config.yaml
train_examples: 48750
translate: 0.12
num_classes: 218
arch: "convnext"
isotropic: false
num_experts: 32
shared_expert: false
depths: [2, 5, 5]
optimizer: "muon"
muon_scale: "spectral"
orthogonalizer: "polar_express"
grad_clip: 1.0
epochs: 64.1
final_lr_fraction: 0.1
warmup_steps: 1220
Rows from block 8 of a small image classifier, named by matrix and row number. Rows with one number within an expert belong to one neuron, the router's apart. Each number is 500 + 25 x the weight over its row's rms, rounded and kept within 0 to 999. All counts start at 0. Numbers have three digits each. After the name is the row's rms in percent of the matrix's.
Before each expert's rows are labels from the 100 images, of 14976, where the router gives the expert most weight on average: "strongest on" is what is common among them. Only what is clearly more common there than usual is listed. The data: photos of arthropod specimens (BIOSCAN-5M). In brackets: how many of the 100.
# router: router (model.blocks.8.mlp.router.weight, 32x256, trained with AdamW), inputs 128-191
# gate: expert gate (model.blocks.8.mlp.gate, 32x64x256), inputs 128-191
# up: expert up (model.blocks.8.mlp.up, 32x64x256), inputs 128-191
# down: expert down (model.blocks.8.mlp.down, 32x256x64, transposed), outputs 128-191

# expert 2
strongest on: order Lepidoptera (26)
router.2 103:527490513496460450505513520525452440458537515484503512470500559517499491474506500513535496535509503514497521477501487504486503486483471467494486486484502470506485461507499548500478495509518521
gate.0 103:504476495517460504500503520487504518460498466501496478456508494484491479517498501507527437480525471536487492549500477491503494492444509524526517511448505477502452525480468474482529484558511521
up.0 102:494507529464495537535500502491483495537493505474493489522468506487516522449462496493470559504482474449538518514488550483534512505523454432447486511540496530504558510491530525501469492450509487
down.0 104:462501437491518504483483506468517488522454554521498491493516483465471479478491462493529494507474496510495503459495474502505517489486498452570461490512480507504485487502484477497456527479490461
gate.1 104:520451483504494489492503509481469448493456482496522508494519469491517500476479522492502510486511475483480528462545459481531505479520480510474476508518492477502447520521479517507505491426480479
up.1 104:448497505515540489508496500477496533494503527504494525500564477538467488511512493486509509484504509514481482540491487503534490497526481477574518513517471510520477469479488541498471511487506521
down.1 105:525481541461498494487538534570481472503488513536492502456490522536509468492498523478503466478478477549465506496480506481472486496506528483506508512492472544500494508510491467489510467506507498
gate.2 100:448483474485513461478496465486520444515487486507480475496509523474556504529545494501501471507510478492524510517545493528520504472525489526481534499504512504494477501527509482497451497482460520
up.2 097:422496464470472463503493496477526448523469489487480483527512516491513509522535500528499495505496493483534497500506519537467520468488494479525526515489498500500487501520499470506456510474486515
down.2 102:489472475508445509534550495513513499500540505475483553539538483479484458472517522489548488527507491488523497516482460521536542530499470455508489485558488514477561473469468491515507490519491510
gate.3 102:515516525498528494495523531490501471507479511501512494510517453500492495468532519528510490497492531499483489518537511457479452507507460484483489492435537507512528507487527508517516473452499506
up.3 101:527505507502547507501521505519522502487483514499516504519489506494512494435513500522525495509494501503469473530542497474504452507526474500500497506471536513510521517484517519491497488477479511
down.3 101:482495446485482487493516503520464460531489519443456443470449491460536529506487523537495513503529519512531471498476498498486477528454494514515497507528477513508479503492493493502502498536561478
gate.4 099:527510507536520541479527494497518517512515467500434485478476524506490526522488489472504526491495480532495497530489559526481490500459533539533518520518513528513497451491523520510510521507522515
up.4 105:462463520522491496508497523513488471480501519507500502518499536505513511532487509472471515465513486477446549480485517487495463489523525507526493517555479483501505419523513517491566521479503531
down.4 100:479506479522460503502527484496486475474491517517503487472478489528528541487463527487550495480495520529534502510491461498487499466549502515505507533475496480526538480522458499474514472467495530
gate.5 094:494507437471502521517500484472487528473516524482510512522476509529490476455546499519506469513479522528482456479467489534502473495494520496454462468461524548483485471497520534533519443451491544
up.5 093:522538484503533480511508506502504490496504499481469496477505466494512511483495502495543478510463487461501504481476548476465545515509493498475526520472485464509519520504526518528468527522496486
down.5 092:548531505482498547511506504479506481554501497478521515539472447490492492472469524505516518499520486495480518515514483522498501498489445475527510478465506488496480505494457497475511475521509513
gate.6 096:517487426482535475488466451518460541471479481479510528484507491505480498479504530462523504527487487465531473512510538461524496465482484490472505530524480504463455525506517501496483474523525445
up.6 095:496494539531483532512526529466533457522539484523506485520465497513479511505511473523469494482502502484504492510485429537502510528512500452510490482455510488495509538469477485508534491460460510
down.6 099:525498517532501509466471513522495497557534516471506478481510464482474523461467467505522494481491518492538455498471538499527545510549509513503502491472449499516483550517437475513494505481544483
gate.7 094:531514482520473467481494495534492471487505530479515507470530477530510506536521520480525504493489533480488490483501541533457484508494495522445468501502457490482511492523483495501519510497485489
up.7 094:500504486509495475470492475517493491493508529495524508481547463525518511524526516474516528499495545478514494476494561525454493509498489493437491494521476505496488502518488504509483509486509475
down.7 099:505525488535510469509470450515491524491532508461503523463489512482494504530469507493454466485521511480465533476542511460553466497449501515521505542528485471505456516540476554467517485489512478
gate.8 108:560522513473486534506516491536476509495521516492493485496529491484464497529479496501504470512496490522488477492501528473476532482507436533523470494536455489491481510511509519527470494493528515
up.8 104:476483496520526482503497500482508495514508496498514539532478511515521495435496491514504509511498499513511538497491474518530490523491556444447530501486503501515486507515494487481494517498478497
down.8 105:498492466480500494505506478468521491485474481478521468510516468506529509488467508490538493486500510500524516457493488485524530497413515460507579484484524517497551527497472489476527516528478489
gate.9 106:533561459496531540488489503497518480501490461481512507496526483506507539541488492498526470506486555542502496496524545501519531520505490475520528501514490489511536505525515528503503531518487527
up.9 109:493549471471540535474489488504476499480497450478517502476512492499501516493479524508519473502505532506484536474514507483542514487485495447480522492507500523476524514504519536504510496516478507
down.9 109:514519473508501540462465505500499512516484518523439480517509530526554476501500508546506452481538493504460532499503458498506499499473513515535520486532531487506523533503525498507488462527544510
gate.10 087:487507468479505483524467482501534518531502527487526466496521469519524488508494530510494493520494507455533513538508505514546462478485463508540499480500500537485461550506512507501523478490535500
up.10 108:505496436485483497491513486484512508534501517517497509495501499489550515550543515475494450508511507488497527468509536488519544475503539491463481492470488488513465504510491522483487453510471540
down.10 101:524505457465495492494507505497503446507528508463456534463517486501485479481453508484489448516480525500523505516555494521537484509503487536460523517473489526504478515509476528513494476570467502
gate.11 102:494514551511500557516504458512504502465526475499498497497498490530495487494524496439519517486508501530513475537487462541466519482481509462491523516490497464512503480499486488489499487524508502
up.11 103:472476496487514525473496511541500510482499478492496477472494500490505469502546479473507505520496540457513464500502468520469481475501455482478517518428496547508488466494479487500519493479504469
down.11 101:512517505486532524514447466485526500507531501530583487516485523494516516547541500555551462487529493514489552503494487446473486465514483501496486496537503462520462505491513517496510471492454496
gate.12 090:499505512504467506533486478500532508526534532532503522532528510478497490516483505507442526529472506541479520488525517492529483534503457517476500543523467499501526474471513512473496510570490527
up.12 086:495492484501537509477506527497475489470466475469499486457473489519507505485519486488559500468505514482520475496458481503459508451504538477535495455470543511499491528512483488524515493432520487
down.12 094:462490530453505518496497542536496486484500514442508489477456522521506489497487481521490520502505535490483517517481510478449455496445542540569480485520503464521508482520527526458525490511490523
gate.13 102:508478485491481485494502546522509494463499505503479509486463491490496498490540522469517492519504501497492529514528512515516480466473458503514478480481485510478547460502489504457477500511501534
up.13 102:531515480503514498477519498490499489503474471505507519523476495490472517483527463483509437490504440502527504515545530511497458488466473515509472493527518507496557518487495482445470479481466507
down.13 106:493486496523475500506541445475466486506509539500495526527500502521460458444469494501488479476435504548477520485507480504548533500533502499482493468499518503470507448521494493542463450465508494
gate.14 091:527539496503518470521481505497467511511508504527550494527489482498571511476491504486510492478493514536484497532479471514512505495540458488528526492528485501499502502463515509487468561578528513
up.14 089:472466484482488522469516484507538496502497505488446513488508521483436502527500509508488498524512495464505533463520534484493489504459535522500476505492521483502474511535474489517532441436467475
down.14 096:479526538491505486533481493509508476519514492480553525512502512510537507566516499481543528527482506509492540512476514504499511497505496490487494475529502504491476520502503469501539533512470491

# expert 11
strongest on: order Lepidoptera (29); order Psocodea (28)
router.11 099:480446502459442531542492513497531474494517488521517490483498521503486477472485463530485506505489514499498536527464531501526508472512497531506503488500525535511502484539522488518504484478524515
gate.0 103:460482510504501442468528510516517477528479573524541494424498541561459510520505483485534461506525475523522505494543468523519496512495484519482517485504484502474506507487510471535503446497519480
up.0 101:453490503533486448467529522509501474540472574517549498437526543554480524548501492504534476510538478523516505511535495519530515535521490505444526471500457485497491503489512473532470462498531469
down.0 103:504472503500474480502486495469535530521507499448481524501522503495502496516494523515512497498463539519510503509474555509524514504458509542518469497525540462525457504492529526515471529516506492
gate.1 098:520518481519548463531524520504512482512576509524520496488525521535522497510551445534513482480510494496516515466505452542469543507540505465494524464463524518531465504494463503516515487560506536
up.1 098:497489555497470459519499522507508468525486473506489539497465482495482479495453525493488505516470479492554500489509496484495478533488466558501517488485490512534503508494510532517488509513522499
down.1 097:504514506470494517529532456491469523520471489489539517533492513505543461506510491527497527516441518520529494482520471505518471532481535483480506524474511481473488498503495492508513460533466506
gate.2 090:505498491522486505498493493492487497492489456503495502521482513501496486488540492514495514493536550529496509466544505525483448489510487487514524509504454506498535503510521508484529531472454490
up.2 085:497507513468508476500509500511520491499500536491503495486506487507485512493480511473492484501474444466526496530455477468497554511492513513512473485499526514493469501498470515513477470517534518
down.2 095:510506519477514518510481477526541500499510503456502519508503457510515472520511511520474503518472534493533487521525521555506492530500447490485519493479509484507478514495493501487486491483504529
gate.3 101:469550493522528497515493489494520498534518499493480482496511488509496482503519496485515487481458496513509498492473485476496486515511431497542493503538494487488468468476511526507477497499514497
up.3 100:504484501500530513510479518506502530503561481499498478521504504506483497492442517498541497504510504511467472478478478509517503497498517485496503497494489491489554484526491498511462522555532498
down.3 105:500470488504513531509513491510478536498478493502522489564497534464495545506524504524521494523449519497552493479557525517486534461486483518517493491549485527508468464512475479495513489504526509
gate.4 099:519531520476481468533501459475490544487526482489491512540428511460530474478471509509510536500514509521517521499490501517501478482450467568536431480505504502520499480539474514472506504506531476
up.4 095:517509493483489479533503471461465529489528497509475516550449512470513476460505509506510536494514505512506538485495519504514507483466505553568445474495514496518491473520487538480513521531510492
down.4 098:452508480511529481486495512517514497518522503503505495470507479464518496511503452533517452505509457480472408513493495527546494477523535444504503512527506523486513504502467523478511504440515480
gate.5 100:532498501489467476494492491488498529477542518486463508530500481516475473484531508514443492487467535492503476504478524521501470531496493533505548504508497510534499500506521547477525484517481509
up.5 093:545520503510475470476521525499492546434524511496459484519507494504472465493504491482437504504480530483511474500489520489515424522482472540543527513516474502528491523509568523473516459494498492
down.5 098:501500512519530461493488513459484500504468484504517546530507490476487493536589507489529484534444532525524506497478524470477512464512504478503478485515518487518482517496482510508498509464505495
gate.6 104:506481513513489512499501498502480512433509483485483492461482505508444476501524521504510527490467483505475522537531448507537443523525471470488492483497515533541522521522460516535546464531486506
up.6 104:470532523503503498513496508472487495543503475469492457520475483495483521489501489442503534513518500491542495431507473499529450490538477521495503507516512505515535485519477503478547571489477546
down.6 102:537527479501502510500472519537460493509501423492522500538529491483499521454477522497528491503541536481504531502521529489470477472504493531498460556529516501502460514486538514503552485495523520
gate.7 092:495493497509476508533497506483464509479515520528493510519481497466420477467508498505478508497555502478476447441542500511530505538525495564490544471503481463522521504496555472496497502500500514
up.7 094:497487490499496505529497502495453509488514508518491509509480506477420474460513506479475504491559488482472451437545504512547490519493513562498537466497479448504532498507544474492526498506513493
down.7 099:485512526521493491488508505469510505511504478507512491487484489503483461495501504511520478519427517473532531488499465474480510496506490524497471504428523473530506501488543529500504498484499550
gate.8 096:506477516483543491507507526469511491511505485488493491505523469465481480495485517440469489518481488489527497501503456509441466498492527503500495472512536508473543474475514515502516462450525496
up.8 097:483492507488538506511518514480504484495501515497488512497534465508474480514471505486505509518456483515530513515519456516432495525480519528501484464495540529489591479472493509518525483483525512
down.8 095:494506504481514536488488476466462454473524504485474452500531488505489525512527497493456518487556501525477496527502478493541473467454491495486541472484503497488483487516548526470455507517533504
gate.9 094:498483492491499506464502520510529475535496534510507510501498505497529486499464492540503524489529477482503475531537534504504514478474471461481523484510470519487478472496502514468504514501470544
up.9 097:488534500494461528525485476477508503462496480489497483528513488460476496523483486516514487516486511489456515505479497521515500518501497543479463518504520468510487521509493506516480527549529474
down.9 102:455491520535492511536514484500496494509507445477490488510449500530471545525493529527519507478529489479475476474479549532498484510497564554523487515495531501487512463527471488494521477497474529
gate.10 100:499499407471524505483499530515483499526532521512490472524490513521441505532475513494478531515490498574497485521497474517471478500510493518539501509517511493468591477506500487530544495511480508
up.10 097:518479544520476444486501470493543503525493483482503526486549516497510509420506509501493482498487470446483484513496448502549503512475492527472544500459521456501485514487493491485520501486543505
down.10 100:509492464492466514510525518525503503495483491502467493438530493525497473482492478537486498514541485498508504491470501498501498525440527556481538534511507462490473545462480525483514511521531541
gate.11 107:481516493487480471505519530492504466549518547488470516512510494512466514492528500495474519490529523492457447500527524503509529491514526490493558493491510433548560513493531500498501498497467481
up.11 101:429503465485507517525508524497531489491518534463503518510499517529461502516532510510449504492534490468450473496524462531494539501538543537510503482511530513509538515506521522505517539470467493
down.11 097:484536525512501492469498480460516509463456517489503522456495514470503497513561466506497478472482524493485507474494485533491505491502486476448492481515503466567495495446535520524495530543494478
gate.12 100:506494510506496489507496494500536490529483510495523513521560497488555514470485495522520502516510525460432458526477547484512515492498467507539453479491499515484524533504497495489477457508548498
up.12 099:515502496517526481492519498488508503447490503469497518507509508514536552502516506525494469499522519436498522543510529498526511489505489511556479470519473462506516534524517486480494453511484501
down.12 103:516537484510532525500541501509503482477507493517480494509518501486518534483490490464505505504496534494456482543530493477495492548518481466480499484478483505504512509481520470481554485498493537
gate.13 107:512539513470467564511521528501518494493441488481502498506516504479490515548533504527498526479504486491532500567511497468497488517522512450492503478479529477494438505486547503507461429465510486
up.13 109:511501517480525510528502484486480498509514531525524517528472520526467521506494502527492500503495534478474471528481498503487504500515501468505540520517523486473511477481483547479498521521484501
down.13 105:515462494513524515476470499489456459507479480524534546553474511479479486475532538504545522469525468524505519491522487489444515500514498486506473455521489527452519485481491510545515471498525488
gate.14 094:524525539483465509518480527496492510508479526515515504480466522469472498514523488480491495508497513498503520486484513462494507506512487468539556497502481570515529500508537496512505531467443470
up.14 098:488461472510544500481521490508495503491530492479478486523548476514518491435472503534501493505490518486505492509510490534521545489488522536487455497488489461494490508517478486476468475532554527
down.14 095:516492448496501548535486498537483494524456530462513500520515493471507514498478535521507509507504473508507504464470509545547528466517540494503461492476494535537493494450480484484456493508471510

# expert 21
strongest on: order Coleoptera (36)
router.21 104:458488483466508512448497481504505526535518494503465504518492530531499466524495500506439550461507472488475469488510509473499503543482554518478533509516463481527528545497473516475501516489468505
gate.0 106:493484524527497516488547530495461470514505490500468469463499503533517527483480523473488482504487510521492518511518484543469490482498477503473476496482507505525511469492515502516489477517532509
up.0 104:497526507482516478501470491484538507531501468486501538438487491477483517504521495531536502478493496486508520500481526497542498491487501482586504460528512504481485508471486508499451551520491510
down.0 099:466554502517517485555452488488461497535523492465503520561481497463495509514509493522500539488492476521496482483492448465505473499540485483521514529514546486480489475476496503514488496497446500
gate.1 101:474477482503489536482497500456510458491539513487500513547501564494447432497470494498498546485513487514495464468502564468515498506475505523494495500504481490511497491462559509491450526514506449
up.1 104:489521532514494482517494497531461547491504502530504491467521501486567540511546517486510487511484538500496565530509491537480520473511505500523539505526544543513524510538485472525516491518489533
down.1 105:472479511478552469507528537487491469497508466509498498488528551504497521530547518535534519514512495505488499501535530481530489546509457515538480486474529474516487488495495487497484496540499485
gate.2 098:470501512458485523481509527489500530518530504482462494476541507476508488508493486525494498489529477498519540510477461478494523502510514466497466492478509436495530514451493511515530486519519479
up.2 096:495529507490527530521503454491451481495450489551520470525447493495516498452492520481542548498470523509508487474546538513505485505478509533518487515489515582502497509508492513485447509481476525
down.2 096:486512456531508483484530495472491531484488499462484527499478552495531488546495486525489507502468540497501505497491486487514540484511509558481489529518479462499489482517488492529490525475505526
gate.3 108:485498505487510528497464481485487516500482503472530500492517463510486444499481547513508513500462494493494522480497526442494487514506535480556491486528466503526548505491510516487500534512479466
up.3 106:533463494509514527496480477477496495511486502493500484503515450494474459502479527503513529501460473506498547455499539455497488510482535488543468479548475507489552520503505527479487553489486490
down.3 111:555495505524509558493496468533525561489506524487517490517522498469486487491552479497496478482555474532517564486492468487482491525512454502455502529473509486468540519483503529517456494499501526
gate.4 105:488456506528458473516485501515529470479500501497484503486497478518514510496504505525522457488502488520503478473493467486535547517484493482487499505495519537530467496478548524512534536476527501
up.4 106:512517472477510506479537505502498523513487573498544483496506509507455472524493492492472519528500527493507581515460529488472462500479516509505504525523488435476538493509497485510446496494487485
down.4 104:502509467487463513464500508483553479495520488509455501460555481461544495495484477498498477484514501555488483518496477472481553524509502477435508520504472530479535490494459523503511495484530507
gate.5 097:493502482502499541483502489503477525490509479491458467548460463493463490480454482531501536517497523509491474467559478488441446466502534485473492491501517505459529501476479503496523484567510519
up.5 094:501502470505503528492499499501489513501521505483474486550447481497480496492434488519501527502493498503479479473527460493437448446518533502503481491506524483453547502468477514497545490562537527
down.5 098:495531511490483519493485457461474492517506468514535513529511484465483497517527487523455585509555463475485514489440502497494511499476511505486447530493481471505529512495473511496519509505471476
gate.6 095:499576484475480521522514489476493577487518498464476472550526520532533459497496489473496550523496401519485508505523464495519511508451535485510480486490525546502471502517467541490498534506484465
up.6 093:483475483512493468473503516535469448484488532509520512467494499484467525530514554509512467510501567474551503484492543487482518487548491495453503511486462476511519506490521452501491490517458544
down.6 097:536515459510482514460516507507493469517469509546433470514511518527496533493510537445521527518513479528491522435500511514509469469519500503529428474489506522501511485529513421522471484503527513
gate.7 100:507513500543478525503476503517477470468447479505517523508569469495530507545513536485510465501504556515501465498495504494498492493478497492513510470497521533529485531537471528492451464467494489
up.7 097:507515500542457518479490504503478486459475483491527525509563483493542514499484553500501468516470566521482488521515520514492488523486489478479463474500504515517508518534461524498472466482506502
down.7 101:483504537494476535514505514521508522483490511491535505478475501461479508489483520495523479519510517503509501517486491480531510453513503488465557472514501494571496504506488423523513496480505508
gate.8 094:498471527496521493490504494496513479510454483476490520505530508491488504470491501502482490499546513511493496489518539526490496488475541499472479500473494533516488505510533457496483551492481490
up.8 100:524552493500503526512499504510540520486503482473464487489419510483528476492486537443488533516491444504500504503514520511509525507523486509509510526534516474485484460499511505485545521497513471
down.8 098:476484502463534542484500471534527523478472481537497504512506492536448558501522517451479449520479468522458525490467506497515495490481536500515484483468499542525518494490518467496499498477467536
gate.9 099:502477534532487526466490482516487537472510496535518468507548464510518517482514476562506487483498519500528473552457457517483512512484497460504484468517450534484498458496459472469520467555542528
up.9 095:500511506543492524497491480490487544492493470550502470509544446504512528476531495563510496476501494484510490553482463510484498517491493475537500467533462531508484475491463498485511469538528525
down.9 098:544482477477445514496495497491539473513441470487472497526483490506516539549490534498472535492532495496471550493552482521481527495502479470488529528508478493463544515515526520480500506540444520
gate.10 093:544449513482523508459499492487510460456516490519450493459503524486521506474484498483481487501517494493481530554478468485525504472499512520462501483512454479512526514511500537522506575528493477
up.10 091:449518490516493520514499504513518549541473506494555506549515493513465510514525506537506497508480487509510481437492560516495502509485508486505496514485541502503477491497498464468490417457511532
down.10 090:529503508486497496524478459552520449562487496497504510547475501541460530525489514504528522483492485468497496463549491502488538483493487487524480474514525476493474511488488518511495502500506459
gate.11 097:469449495531531493515508504498511526473506503477474500544488502522500493476462471485516514528521504484494496524484453507493468500486495502487557499480460536525532517484465510455524477475507508
up.11 102:491486478494492504506512497497533526484477531495487483509478478504501515495459477488501531508503509453507499515481469501520470515474483478485571476488464531528494501484471498480535475488500507
down.11 101:534525521448531521471524523521524512498499500485526510467456505519496511494521524511482456518544503466479485472513482507465501467487515512481457531498488506529527478521532501484496492539491488
gate.12 095:473487486479477536471491529493480470521481516501509468480520516500478465545485528481475536486518455539479504471528508520474461493507498473508531464497537487521606527541484480483514530486462523
up.12 094:445463477501454520483507518544467522521460542480497478470528528500473477546505512501479526507509462539494508496511522523487439479483511500472520476486510482527561518549479462483494524470465490
down.12 096:487502520505467494531521487524518513522503539504512511524491470512589486496503511504523458506522500507531504498435489526523500503522499496526540491519460515521520495492503495524476485501474487
gate.13 097:478523539508510536481507481479483485517553468492534483528520547557483489495524483499463434542501527521507491478486487494521494478470515484525517461511519539552477516483473493524521488515526484
up.13 099:492522497504540530476510482485502479516529507496560479499510518549510497500526478529475455522512503506517523526468508494495485478484527466526516482489504498550483517492493500530536499513519477
down.13 098:496483500478499475467491482503489497482523513475479495519520502474457515506457501473499515547506470503526501490462454480496503482526463487501478494511524477516527517515544514450536495491489500
gate.14 098:512513476477491531514499508497485469488474560494480488492501481513496555536510470504487526489525454504484504475507547468439483490528502529516508504512499491494488533484539529542504541503491511
up.14 094:501473528538501460490502522509536552487531462524517508491492507488515458471490521505526458512487564490518536514517467509556530505483506471475495505484514498531542454518480466491510470488526479
down.14 100:495496556523461493437485510520519493513534471466510540502497513535507495466504464470527525529481486455511475490530468521487475465552486528505499473514509477529461502509532479537545471502507504

# expert 1
strongest on: order Hymenoptera (64)
router.1 095:560517469529484493526506500461535541568501506465499475516506542478481520473474491435494511494516527488562465519506479543545490441484504504495519506530507483504499492509490488484545469483529467
gate.0 104:470471502500494549516488460504493524531509509524505487490504520501467516508456537486513490509508498482477503473485522483542461487501500497441476510505532446504488490518517513490508446497550512
up.0 102:538451495486495511531499479522511492522512504523519491479505500487470490488475525478445448492519515454485515459491558451538441468532482465417485497546540449506526501511515483508525461465519487
down.0 102:481486451489514531551511467542495507510471520494432535483526482492482473518471503529539551517488476473531547448531559543503489492464521520461512515540477505497486535471509517499498509493490479
gate.1 105:501489477531493463482464495509521443490503475491485505536509484501464500527514545518510498504507503515514490488533460532503496501539527492496511498475503464521526505511529470479537563502501503
up.1 105:505505496486509549522528510491484539510492543510499499469486519491544481476476457504482513496514516474474520506458550459500508493460489494529492503510497532480467480479478568528469482526505488
down.1 106:443488513531479466477522520484496551482509479470478461486504504501470543519525519473473510534494517488512514496487536482450478459509538496516481483486482494510472509517532448529460499496507511
gate.2 098:494452488498476519502526498525507510474468535528484507501502483513471491525540543488513539491485467475491447515437513500533501502489481490515512491515497490527501500496524517487473506530544468
up.2 103:490475507517486511515514496533509518480473527528482521501501508503482509535529550471497540485491478491480437502442531485542505504487477486521511509526494497530524523500518528484462509545539472
down.2 099:457505541532472466498522488527512531499505500516504513490523528509461459460468473472535486469494489507493532513523490499461515466503499475522482479493514471498452521496523474502490484445486478
gate.3 093:438488507522498513509516471520518401522492475499462487481495479539513513480521489494507478515523461478512473486528520506502543507475484497502487538517542533503496493495515518482514503477534480
up.3 094:489502483553511482498529494499511465523531540476474459497539483533545501524506519442517463497460497510493501528546508493487490498510498491534487479447511531524472519510485535483465481471551471
down.3 098:488511505525533479513483444522486487502523551563483520524534512523452490517480506500526467449465474525519520495509508469452520470515540480526497499456565490535460493504498499484475518522504500
gate.4 094:514520447513472466475477517528519478505519521497507524504460493499504503543506497499498494526533466533485517499483516547475506485516505495454542497516511519492453496481512506496474504506495456
up.4 089:479487552495536548518520494479475510510486490503488485478541507503510500452501512507507503487457557473520490507508487462503489513492504510531468492497492477509557504516493491500536508497483557
down.4 093:453456514496512502476514545524514509456528491517541480473511501503494499460476499485502480494460511504509521486524454499502484540492505494453522506521460494506478518506486489498506514508495508
gate.5 106:472504484529501507498503491503490484497517537499519483498520495469491514468483494519505564497449528497546482544510515547496576485489471501471512483492466556521472432522516500511453527504468494
up.5 106:562515518483497482495501490523508507517468498469500499492500496492526495527501517482484507519512471503516466494472475497505512530462478477535525477490524486525480497520520474495529537503519487
down.5 103:455496495482531465485495548498485490524504523498487523500466521547512488479514503485496463519505487521491482518490473464475504497476512543505510479494534526463470490453500470482505505470489524
gate.6 105:526525517571482519510481524523528450479476480486473522487517536502511502457539516498498440513497505480508508497519554519507466519489526465491494482477470475517494499475523520496479545514499526
up.6 101:518509497435500483518519470474473525539529510530512483504475473508491482551467474507527556470500488522451516521479441486510513505496486493495491523482547518502532527525485484513499462517505487
down.6 101:527528477515507532508489538515470492489478512503520475518473487508480466479475471470548488493483444502510526508510519538506475496510526501462491448512525487528490496498545472520538532517462483
gate.7 111:529521493516504507500497506497468516458523477537521469485512482469513489510515483508481519504507533528462537467468515494448464499522454512529499538523510496499510530446484516468502454487494505
up.7 110:452511507469538515482489496489514488500488502505499517481479511510505501499509517512508509497483511513469493516498504499456551514478526480477519489489506540474467512536530532507533557547491492
down.7 106:478531532508483455559500524473490528518515491496524478473506476508508523534484500523495533460522516495487505471528449498456479505485465500509500481488537527465499500507526472518512496465499490
gate.8 093:489515488534490474454500527501527513510506511456515493505496503482516516485479521522508496494516566485522466497505510451427523478508456499501507500481539460525537529480466496510486520504510483
up.8 092:479495525526479496478502526504528508513487479473494475513502484500499516491504512500486498495521570450488468520519518491462523490488480507495498506476521447522526506482464496491487531514485503
down.8 098:473501484455525501488497513502521497527541520465521481457530484493470519468546480501490491498510475426490536525499513504527510523485515474537519499490469555492499551522503483504489506472496514
gate.9 100:487464510483509530496502495505503556485496455493484493519439486492523514519459506489465562497513515462499453499531576476514511485491520534527480479510485463508567500520485499480462477504533496
up.9 104:433533435520522458490499502512526469483511475487485514478474539507526481536516492500505532464489522516516522501536451496486485508486530535508513545506467511497477494550521507485518476522497497
down.9 099:530498498443501483512496502487509529450519499459491479506473469518493469474519471468529482488506473503517532514473493520430501497506465504470483503507526472487512480523495534473463521483512531
gate.10 098:492466545484530473494505511510499489508464442478482507493463511485488477454550494496521466502477541477464519521528509492494494528485480493569499489513448498493497488486518489476435498491516492
up.10 095:503490559499527458481511512503483449500483487467490504508477509530448474457567507511542460497474553470485504509525529499516490521480493501566489492480473502495511495504511471473456499470521501
down.10 099:503517501509489528498500505490462472476531476493495473495504487518474523452467544498509541492506536511486504514447503468468548463522492544501523501417508529472477494500516511499534505550509517
gate.11 096:461532525466509500480476490490487489489490508477505538521517509517494505524491527487495511528546519501543492525449549480504488538468498496484505475506492535527502458515512482501487552497498480
up.11 092:514462459537502508526515507505530480512522474513488495486467495481485498471510473504489489481454465498463517476547443521493493467532493523522484515499499465479496549494480493494495487502494525
down.11 097:531481508505479510513449496488525505482497454508495520454517523527508563501563493490469479493536511505498484534493551504536484521538514468489534507488488508540495524511525516450525499473524527
gate.12 101:511496524475483426510495492520480514477471515545476513500495512526494469481488503505530461478494557464454514562504539485515502494490456489515501536491489505532483508502497524482458489519514486
up.12 105:468453496511516526465509477524467493522493524521523478500509500527465505495557513504477522516505485487557508511523487492479551522504554468464504464486525487482480453501504508526501419487498507
down.12 102:543504508490520547490468502506505491488473541447508509477506474485507444500534497523516483495523524515490507530495494484476471455528530488486500498489530500525475486530500483513510539468481493
gate.13 098:503499506473499511472485504505445507482464556500487482530497508471494535464522488483508501490527485505522488493517433525502482474507523498492514467460504497499501534481489486476510541529517528
up.13 098:447507480508468453476492489510560565507524469478490484495515491502485488541478519527500539503485506526526494526501523496500508523533502508534489517537531488512444469536488504517531490438508490
down.13 096:531520503470508449481532481482485466509506459512510459483500478542497508536509533475508499508504554538518519508534525485524529527514494482516502503480543507518481521509472523478512440510493521
gate.14 093:538500527538466528485492503501487451567531519541458479495489525488525466479479496494519519501498518455545477489505440481508450487508498505468492504521454485495489496495506532512517517527508461
up.14 091:460505469468525469512507500509530530430472495462525516496485482495494520517502522522468487496501488546455540509511552506503551518501521491536494496515520516520524499501491483499499474481497531
down.14 093:522540474514497484470458495483485465517471462532518490468510500493475518464482495446472520503513498479450529527491492508478473529494465540450473452494492530477532518527507533495533495488505539